config.toml
model = "CTC audio transcriber"
dataset = "read English sentences (LibriTTS-R)"
n_mels = 40
win_length = 400
mlp_ratio = 4
inner_norm = false
lr = 0.0084
Rows from block 5 of a small CTC audio transcriber, named by matrix and row number. Rows with one number within an expert belong to one neuron, the router's apart. Each number is 500 + 50 x the weight over its row's rms, rounded and kept within 0 to 999. All counts start at 0. Numbers have three digits each. After the name is the row's rms in percent of the matrix's.
Before each expert's rows are labels from the 100 clips, of 14976, where the router gives the expert most weight on average: "loudest" is the band of the loudest frequency at the time of the peak. Only what is clearly more common there than usual is listed. The data: read English sentences (LibriTTS-R).
# router: router (model.blocks.5.mlp.router.weight, 8x128, trained with AdamW), inputs 64-127
# gate: expert gate (model.blocks.5.mlp.gate, 8x128x128), inputs 64-127
# up: expert up (model.blocks.5.mlp.up, 8x128x128), inputs 64-127
# down: expert down (model.blocks.5.mlp.down, 8x128x128, transposed), outputs 64-127

# expert 7
loudest: 4000 to 8000 Hz
router.7 112:456490456608586508546489577548502524517519481432513449570579433543487448564523477465478515489509542517462510451518489547424500527472383489440427569489508447411428473440510391497421449558464561
gate.42 098:519513554476489508525516463512518505546524503484435562440541435514467476416528463506579530534491502454497499412470588453551555466531466460532478466456531515441495458520349477475528440457478532
up.42 096:497454501521505580539573494505524572507572457504426513431427408478516451460473380457505528504530428417452473522569486530395429576523541565480672531560492477495523374458495490505559492541485469
down.42 100:502441437498572485487495443503506502467503455501514503476419467403533468492603496434498510501551459515474504565496500522509462495488489537498463501581524417562565505446396582649564644482547540
gate.43 098:539506482501540512403356490516441540603574525505472472435487577504449517538463435591556531529407554573560521483465516548463570444477471452498485471474478524459397489480510597459558473476533500
up.43 110:484448496499574442538565483594429561513627549469525534513527525414479490458562402594528524502449441571551493455513488536401537478498506407395550489404532452497480508489561439499552479492567556
down.43 104:526459497504492451527635437562541386530464468588515528464583526418541480510553463507528438572535383427474535508463422505515436554543496568582503483571542483401510469521556533505612501438488521
gate.44 093:445485441481395461513543577484606496494500509498467481497519457420491461590554478482514382533611504477370396520531482543443529510431536515406584493557476475553502560466363431538521504471437460
up.44 096:462512456470550505478532483559404454478567519514476516485521445500447535509517477402511565477503535502635447580466478528482503495551455448515427553585528521417486588480498546437468505522559485
down.44 098:491538484534574518479552450458565499472455622594485527508429484451548555542551539466544447489490494535469506460518464558493499447427469519463484459487463586517513515486462525494512492526471423
gate.45 095:399510509465454505513567441501426520514470519586485496461505497576465552509388383566591485480579474487568478530609449447518517550472486479516553518514547484550467509518463512380464409492406498
up.45 099:458489435498515446560501551493503451524439419474462536469563482471458533502415506529474405511489436511484516461549525518512510490473430481581429445518496407508444449498497475453486394491527557
down.45 105:547478427519423510503425436485505527496518509467515438472490543520477501489466554471506523479504515569433463537465502507370538509598457527423524497552454618575513458465463553484503581483550487

# expert 3
loudest: 250 to 500 Hz
router.3 086:534444543533402491507434468425467544531449469590549535515441566489431529486569428472437464643611514496518544510504430450577360458511542516488523515535458526530573528532471611607510528567540467
gate.42 102:464500422498557416631464490556522500547445537471477505510595452450544478563426539389481494482427544504563577508453478556499501602482580576507482445457558491520424475529570394433433432477483523
up.42 105:461500471575463504482490537463531545539599490504557505499512544494516531500500599558361512511467517520474438463553393440491398437515536496489550458595586488531543532363430530514551512483427501
down.42 104:543513566423453524461550562487491512514545519539500507489553502516507479486419552481470450603575372563425445457581524424567501467531506403462511464512485514554478574503420580551500526483487583
gate.43 097:469475511438524469545571490510447485481492522435472450446573424439517491496449521487498500451498483637497504478408442605459548455453371392469506500541496553526515572443494525501560486490525574
up.43 099:429518512524510476503463520520525421556463486538466537425523400550478519374583560422605512485511511538496536509408520597592474502475379415495502440464472550467479424570432512562555493431410517
down.43 104:449503513508525482440518530560478510497477526502469514506586511497579571603568512497478476405460492506551552373497507426587558534519476570527545532410518500498499440491439485525454494462475510
gate.44 091:542481599446575522583489466514566497596501486471460507468516502500471492478442538531503506442421547421547443589565512531421631532469509497534512554566488481562433430486530486463433494481538484
up.44 091:527505390579437391435487470521522474485551462563528504510464536545501424585581450553464452499477466460545555511503453486540397522552524515454461427450397474538474600529522459523507548476455430
down.44 089:472483487523518488577487513484463530500483513599553473572553578457537498492472494525533528483473586511545467531507513484507487524545459414389564446548484440490581485607390487485466517529540520
gate.45 102:522531508436602521617512461540400506485528482459542559451536442500468461464501490582456497528489461434457557521507555462537539470511565490572587462545472468489480563540484566436546543435370540
up.45 111:388497448512407636534532468590441453549506468507484469490438541482500505497455510456525482497531497544517473405471593531441505494479548610498524428521486602516589555461500458462447413503544539
down.45 103:479538465417538500595517455590464554588495490583511519479476429577554527463535556442607491508474515517460497455408582482464530551461454586491495501564499496551454590507467552429602416420449553

# expert 4
loudest: 1000 to 2000 Hz
router.4 098:357517493519486488447380520504484527401419395461530529541465502451457462573493358437547499493475454549611485543520546564549410496451503493509510512487504509486534505470611399562498489566595566
gate.42 098:543484562477527556520437502563564468499578541452568456476543461487476477494568498560460451425508547496522555608467517480445499447552582517468528429454459511486524515534542564394593532509551549
up.42 104:594631480497502528532497472555538547474571522535582455514502495476502571453529546551519501498447511441515541558508510377472488483564559588508533316462525513469552572471604543469556443490505543
down.42 114:478672500542595529547451519505426525492570559387551546528496460521503565521523560550553462418558494495500524455541475456556445475501525553522509588528474469586491526571447486484441499484449479
gate.43 105:515535537551544508422455410497454507448486512503458483539516631495442535508560534508513443521482526497475518496490552503459473548480472489459393579514527455483440516479573402407523474493419497
up.43 102:489514534491540459496484488642448537491554558491497521391495427520446484513517406486501497486471544552579520433595424515506410532468450524528398481471576420511545403559528501400519503541498565
down.43 098:534433548554466505501552528551377432536549515561504479501473500496499436464465442567420532566544498403493571553518451555572457463480679549442474540453484470526496488486571563480514562494553469
gate.44 096:519505479577503452515478543596526543484521454435517474448512527473434445581434397474477489501463506513564466488526499492558434530438444493608541452394431549568548461391547602511517478440481482
up.44 101:449507481541551502412538565544539548436489465532493470428491460516508608498385565506529516469507488486561375438465525511430520497636444459485520478495539508419581466427528433521585484566491489
down.44 103:471504521534449479406445482443544511528474418503449519553488551527482500470537422484464500510553509471551520490551545410456466457493551513558548474496487470527473567574493425476626366501505518
gate.45 104:553513540457532427552501545491401542534450521465457479445389389532533542500535402467565542463546473459470416463638507598517449568434549515516447549412602489522528456529498532470531448436495468
up.45 099:499506514396485498535555503519443465540501505421518531486491537567463579477552589469527558517539431506441514533556541471421467513535495500558537542558533513479521452508585523517544405508460472
down.45 096:536461450435584316504477451444463531505445523497405545549454480445523518567582488547538578524497457468546449555492474475549455476451503445570527525563552487486506374494512481506499463477563452