Weights of a small CTC audio transcriber.
Model: 2.92M parameters, log mel input, activation geglu, moe top_k, layers 8, width 128.
Data: trained on read English sentences (LibriTTS-R), 15625 training examples, 64.7 epochs.
Rows from block 3 of a small CTC audio transcriber, named by matrix and row number. Rows with one number within an expert belong to one neuron, the router's apart. Each number is 128 + 32 x the weight over its row's rms, rounded and kept within 0 to 255. All counts start at 0. Numbers have three digits each.
Before each expert's rows are labels from the 100 clips, of 14976, where the router gives the expert most weight on average: "responds to" is what is common among them. Only what is clearly more common there than usual is listed. The data: read English sentences (LibriTTS-R).
# router: router (model.blocks.3.mlp.router.weight, 8x128, trained with AdamW), inputs 0-127
# gate: expert gate (model.blocks.3.mlp.gate, 8x128x128), inputs 0-127
# up: expert up (model.blocks.3.mlp.up, 8x128x128), inputs 0-127
# down: expert down (model.blocks.3.mlp.down, 8x128x128, transposed), outputs 0-127

# expert 1
responds to: the word "you"
router.1:125118086102067108110119112147137138124085105135191142102158124114133168078094173121132136144156164179124103103140160195098149106169166175194153094205142127075139153149113144117150120139120192098136108133109160118110098158122140147166128179171116127124074185126097117166209137081117122158135140073158158127127115087144182168148082120146088122193141114051120195114096083139143119096153
gate.8:095116097122114149109164117101091165151091139116140156136141109129134170100106112163136133187140166122086073112111097114145123086134171114141094081127117073172142200134186154135131105116163144184121063102165128150131101149096149160074118153176133122134110110159119122158165079066068063120183187127213123165126108099072148133141086115134198114145104112137119114078090144066181092119128
up.8:110113119121133070137146110149127134133141121152121132093092199080130136119091068104156134128164164142126125123134125089101164113129097112053135165072113084196174139102094141167116054080082188088160135106161109116159120098134154117094088119128110087156073159164124155126085140175106155122101111144088171071117153118115157110106184107067170172070099217125139132143150127118091090096091
down.8:174128168090150151161126104170114074106098127134112159134110090087114087200120063123121128124158123090111080103099153162166139153108103148101089097158214154126113143140246175147125115145161113127158107149194149166150160143129111146062175138143113138064090102153112163172161036120101133125117160096074114089092137110124082099153112145166134127132115126148145095099108143129150156155131
gate.9:157150121210134174169107123163133098101085159127126168106138142117110137169113155133118162087123174100126111117130085128096109084172103171149147156119088095086104191143164157128150176102173088157087111103161107134134094065160137123091149122131110133122152174118197124180149092114159135060129167089117088148111103133116150170087147143087161083159183180089117156108171069080126062145075
up.9:109135102073137154141154104079094119108097115163111095137091180140131133105107084123124097070092117172099122124175190152150159108129142045145158146090084085090225144105146166127136147100168155122115061133126167158109081143111151156120134153088144153171128116118132069158149154077088125150135106100207147092111178069117126132210160107162161158150088161148150113143160138113131121109168
down.9:206181148093127185170125104154109184139151148166080149147123139067106177151151094120124132175121079121090097085101156089121143136128134121158108066098137116115130131158059102086121201134099116086087116129187140127096122156117167139113185122153144073097118129105109115174181169103107133121132107125101097098185137133108054168107150133067116172123176131100170091114154123112114139090061
gate.10:103123107099132136117157113110144130150128076166128158085155106151134171131086166142101140110132104107187052141080116183081102136088093127137166168200162134095110133133154130075136145150126096168122083181071141166086105160167185147131118157069121125176142100122156144066109118133146120126117088067109115153146079107115179111163095152187103156182072088086179135145097145144064101103149
up.10:142127135141105133156124117140163151127128103075128165099140118124181201060144111157137167158161151081103176089170154122128122127075102140153160104126098129191105208193086143109140127166099165165138111124116147061114174166172180120122095140134121131149154154095191091147149062109155144127134146095088126112123139080197075130060064158173136091095083129113136141097089108137153131138101
down.10:100136088143138141162195161148127110152125153094110118138089157062124107121132163055083119131116101150137167132129203177148109152181120120122141102074092136100158114198114088110085070099128110133113115135125108160068099035133141104142100081078109133075120166130111120149124118125121093152119090138159122155163141132111189126136134080126165163079147100188079149119171145067059098113084

# expert 3
responds to: voice: male
router.3:121152142144134171189151185109168167185176151133126137128093161081089117116132118090064098090123095087105052086093092118090101145166141147124118108082086104183091123128131107161141178105158088095117085101121085167176175139188183178183148144164120171143135122181175142178147127135106171141180124140093133124130111121134082137074146103106135119125073093143108099122070109095100116131114
gate.8:105059130162095133105172110098122103128152136145143095101161120182165206120141119113149098184154105183135123086157185139123115176085142111119095140103145133112190202060162152123130160062151108129163129104137107147110131149176126160128154108143194105158076118126138113086190099139139158064139105166102135158058142136080103154091122104109101101133079125129136085203145174115163121156110
up.8:141164154128191131156132078193124122140107136090127176123152096170089121148173169191159110111114091113156108125063094118096135152102125175084129174097182079077186119142120146126167152170105157120155131111161104102136093136067141107128079105191079181180145124130144120128089166115118133072163144098135069139142081146147157137148079101107124197104126115164092114135069167182141112139091
down.8:107140162144171196156122109120144123124154158140119114141102123093128084085172197131175092114066156145148160147083093126150202130163143170142107076147127101206111149095138125134080078122173122148146115119080075096150125135105127196126124073091122140107109165127140153154121175084157113161133164092128087160118109154171175125072106109080192179136099075082170118175122111164162115111146
gate.9:167121112044102160092139088114174174160096127142139167131106091097099119190083151092176104121158114072167119100160109093151106059149150128128143146060103086135159177139148142133119109082068132106126113135106130144140187093098122094112160147117096082140104119129154132085091126123058123175167094091118152206103112135102186152138150118115150089158148120093141146132177142054106084140073
up.9:124113196111176116092099144143175134133131069131107137141154080116081118075117110136106069150061123175129136085150099153102160090152171152127161127098115119200156105110151140099137146120137162094143134116128159126162165139140131074084133183133133119179064100046188068150050129139121106133113084129160070130104108146062114143191110118163109110137086106118106105104164160134079105100163
down.9:098098126177132082123170122096133138122133136131109140093141111096148115144149142128176189114177164112147116161134149096062121134208170068169120088112106129132112063188189154148149171071107101169128117088137127187106152166107168115172116113092120123155117074172139093128104119104099197116113108149168088143079118070127118126156116138086065149110175126164156091061106152141191103102126
gate.10:146090181175197089068167115170127157169131145134142129117112163128131127214153117120125177167109114116153122102092158160125148122122108132065168075127165138145132157156131126153153111103145076179089110115157104119141149115160102123153174113146129151163141116086107117135118069166074096099127145119123132101176117142170140103164110142166117009101107143092138100061156136165062155103057
up.10:085172121118112128154117202070125137148180168138147113130169156165115120111128180204105120168171122115193149120076152147123169150093077126147111105139121108096075115122149171124078122155169131111083108126095189154145148130103149108136116135093151179151067129104185173100140180136134100144156117146120141130138152105127133145086113082159123184091101205096168154102112231104166096139113
down.10:080100158099149125149091199155108151134069130124117120138137112125136126179126102136145151109170158097134150144105162169107088153144096075077122113110148130120079174138081088156075061118087122107150134144113147177120127173153161052124160145131138137076101137126160103084131160115080058165160107210155182138128114155123161141145188202144140102155107105155118169072160128074117167174118

# expert 4
responds to: voice: female
router.4:087104083122161115136158114175116106107112135140080160097125111137146131179140121133132105151105144082129143137131080098076161092000119145190130101120097203124149143168172176093150122114088099192115170152127084088135105106096156145129132145158126109131176114167147096121122114066115138142145151150073097071115146126101155127140112109164130144141195177118108185143194151167197140140159
gate.8:116129155100128153082104109103141117113158122111167113107146087109190109152124152079108076193120090153151157055091153142210090084157204118189114150160117181128124071055094167138170154103134179119109104163110076141117091110158088141110146142077129145109144156126141129091121133152106150117181138124155138086136099174132185089103107083090157142148117080142148101130158128155191076128104
up.8:095158125099157132121094116148111121145077152132125134131210089128171180155088092176131146141164211104109177117115138044103117117107074109082105177113164118160175111118087156099090126106100142139111165120108174176123094158052140124137115145141122175121144118133097201096092077113051104131111178143123121126109124077124107151164164181117121122129127140097126169149066130164118133119198
down.8:188162184116088126141148087141111064103132141046157076112207121081148150169149053074127140173129111126092093100123077107082115081085090141103150131155139116171145155059120143193117131122148111138123133172139090109127143155138190139093101155092099151147074105153130161132126079145155149131141128131166140160151117183081114089119133110191081134100119150060155154110149138080136127110120
gate.9:123125153158121145156144114082145128080076082129102095093104084155120091084144134113082099125078091148141093146160080165131140190064106139101093159153080143121162195123129140122143184141130189123129120107159170131075132076122178134156134123156127121124141126141167140120154104102150189168169102102183141102073122087220134127136103156124070104122097083103176164215144144167122147138152
up.9:127149124141168127096082105084142128099108095101123127187097201083118100181110121094129144126129127145189116195101122125141123156121108154091163122117135162078101100146120074127104107133141096138150164102118084165107128148111164127164131159151158113120152083132115144114155232147149111123133122092093170116128013164137121137103137165165156201146126148117164108084051066144088146136190
down.9:162137116109152110123116135098123130133080102091105117109141096077098167136097118165100110104160136101105133123108040113105147112135160063118136133227106101138103143109101162114112116115139109104089115115176086068102084097073150139148089152151188085072165088088129180087109149161198075160166118122106141114148118119169099110156167083152114157093075141096122094181177069115139078141149
gate.10:100124096086126135135149148147126182140174083158056122067147106100048160147120119103122136098098105163080095114120056120158124118079160137114123100052103178120168136096155127144153052152097154168111145152157172109104128147099112136134129164072121121146135091154101150116217150136085111039099105125201138122160167169098165125074143119121122108084106162136112157114124170120134142109147
up.10:054132094105135087092124128171163116127101122097101102132105164131101167165173114124130114120118154154118121118082124175139150082140178121144146116091175150144127105101130136127152099118091121152128133156068073148086116120103195095123179114117118143097152130131159181079102155127102143128190089119119074059155065203136092071201086130146076105175124154092133106151147079115086083058146
down.10:129092138134118055135184105127096179152107116165168165133137118091125199131139123117187086151136193101099183116109136117119166114072107150129041144089152129145104069123123112169114135089132129107130161163163085106121130128172134093143134103138104164146108119107129183112137168104172110129088109165145195131130185161075114097099133142088052135195076149084094092123117108155133120121201

# expert 5
responds to: voice: male
router.5:086140069150102134109104104161115111100078139147159142061129047172088110107166126096093078183176139124117141105126130101187166083124114108139086093172140164102154138138164172131162174111114139150127100128113128114121088073097095192174160161135101106107168117146126125124149188111110145109117150102164164145114107162105135121187130131128133155155163121169159223120132111109079154075036
gate.0:147131099127125116144102121136122121147152096127102104142142134123103058116154098154084091135120105077180108076125115138108142089112124092149063151099182205137128122119109132139128109141160093079112146143160144131149132163218117109126074042120116157082125114114083201131099172205103103161092150097057089175101139079119081121128123070108080129100127206112148149109089158152152143131111
up.0:116121134145142091188156123154122144129072134155109147044206114149085154148112088143151136130134159169047132133107150109125153111158099109146190155124139078163139154144120136121057104130132117139143186186150147113085128160164152200103111119193114133174099109144148112132154107105080120148135116152112112111190092107120116142132094180094146031161152084106127129186154140118095115188181
down.0:109137093112165141157158200105200130170137120155145118164038135173144096162055120122135168107129123095070176111153116120169126112159149035141188152162116134122163085129147127117159163106125090126165160173089185105150104162130145053091155110173150168144098139103158078136176155174121093116148149121151097178116078165120176157124131166104151164115113156156095103111136121120121118151105
gate.1:152106088149162132097151132100120173149124166146108115137124165125191079093150126104106179093109195115163163106107128125116119212174103152172114162126103149201159097137099132172078158143113104105097134120153199106169133130091158114094160127090115159124145153088119124163132115112135175116207203139112104077123176177156193176178144130162087102171144132134126181106097134167097126155134
up.1:135160097107183123190159154118089099100144134109142128169164083103075104124176138152189110148166117145128118115183116129138145086092135088141136137112138078152134152130154093129156140132201156158144129137133119132152105125174127107163105131114146100175107071174146192097068157173145045150085106105177099151160107153089042116163190157120156106117146177107139103168098166089058116140152
down.1:105144132096124130149095153073211184172129079121103083175133198101165149108114114093149139142142182190161144123125153069068124198133129148157125143092141111105179135141129168066144119174141138130146174102126179178143129137152109109163065138081104130075112158130079142113073130145118133107147135156126134144125203089098136112132144133107177168168098164124106172190104134088122128161179
gate.2:139118120094122100130183099156139129145100103121158122144100151113155099117198131140166127112155082084182214154174133133182150111107140115227124143142127118105082084086136110149106134135128144121134102183093144114114169152101101082142132125161123116105112157084173131141137132112105195124084098091125128057150049156178112099158122156182131132173095152129076087191096154165151173182104
up.2:180156072191153126097122156084176129122102152117181130102112144133121117101149041180099155166100115177161201127152091071137211116126110133121111155125139117174134218124109162099177128167127159152126112152096106123175129169164157155133142127137098132145130160121112128140144176143112173131137101145106145136195142112168112171149117158083116086078056108098145189133165140147157125170099
down.2:036100141113140128092104110180114097130151164104130120074150034135037104114054136112140133068102144147155107117138158085065121105155139181071173176111157121117116163071149122134147165143132118135108116069095125119117157039078128148109100128103074167101130151125062110149169106118081140123162159151132118130152134160103138120111127124124125153142153110146177153102178112122142080103152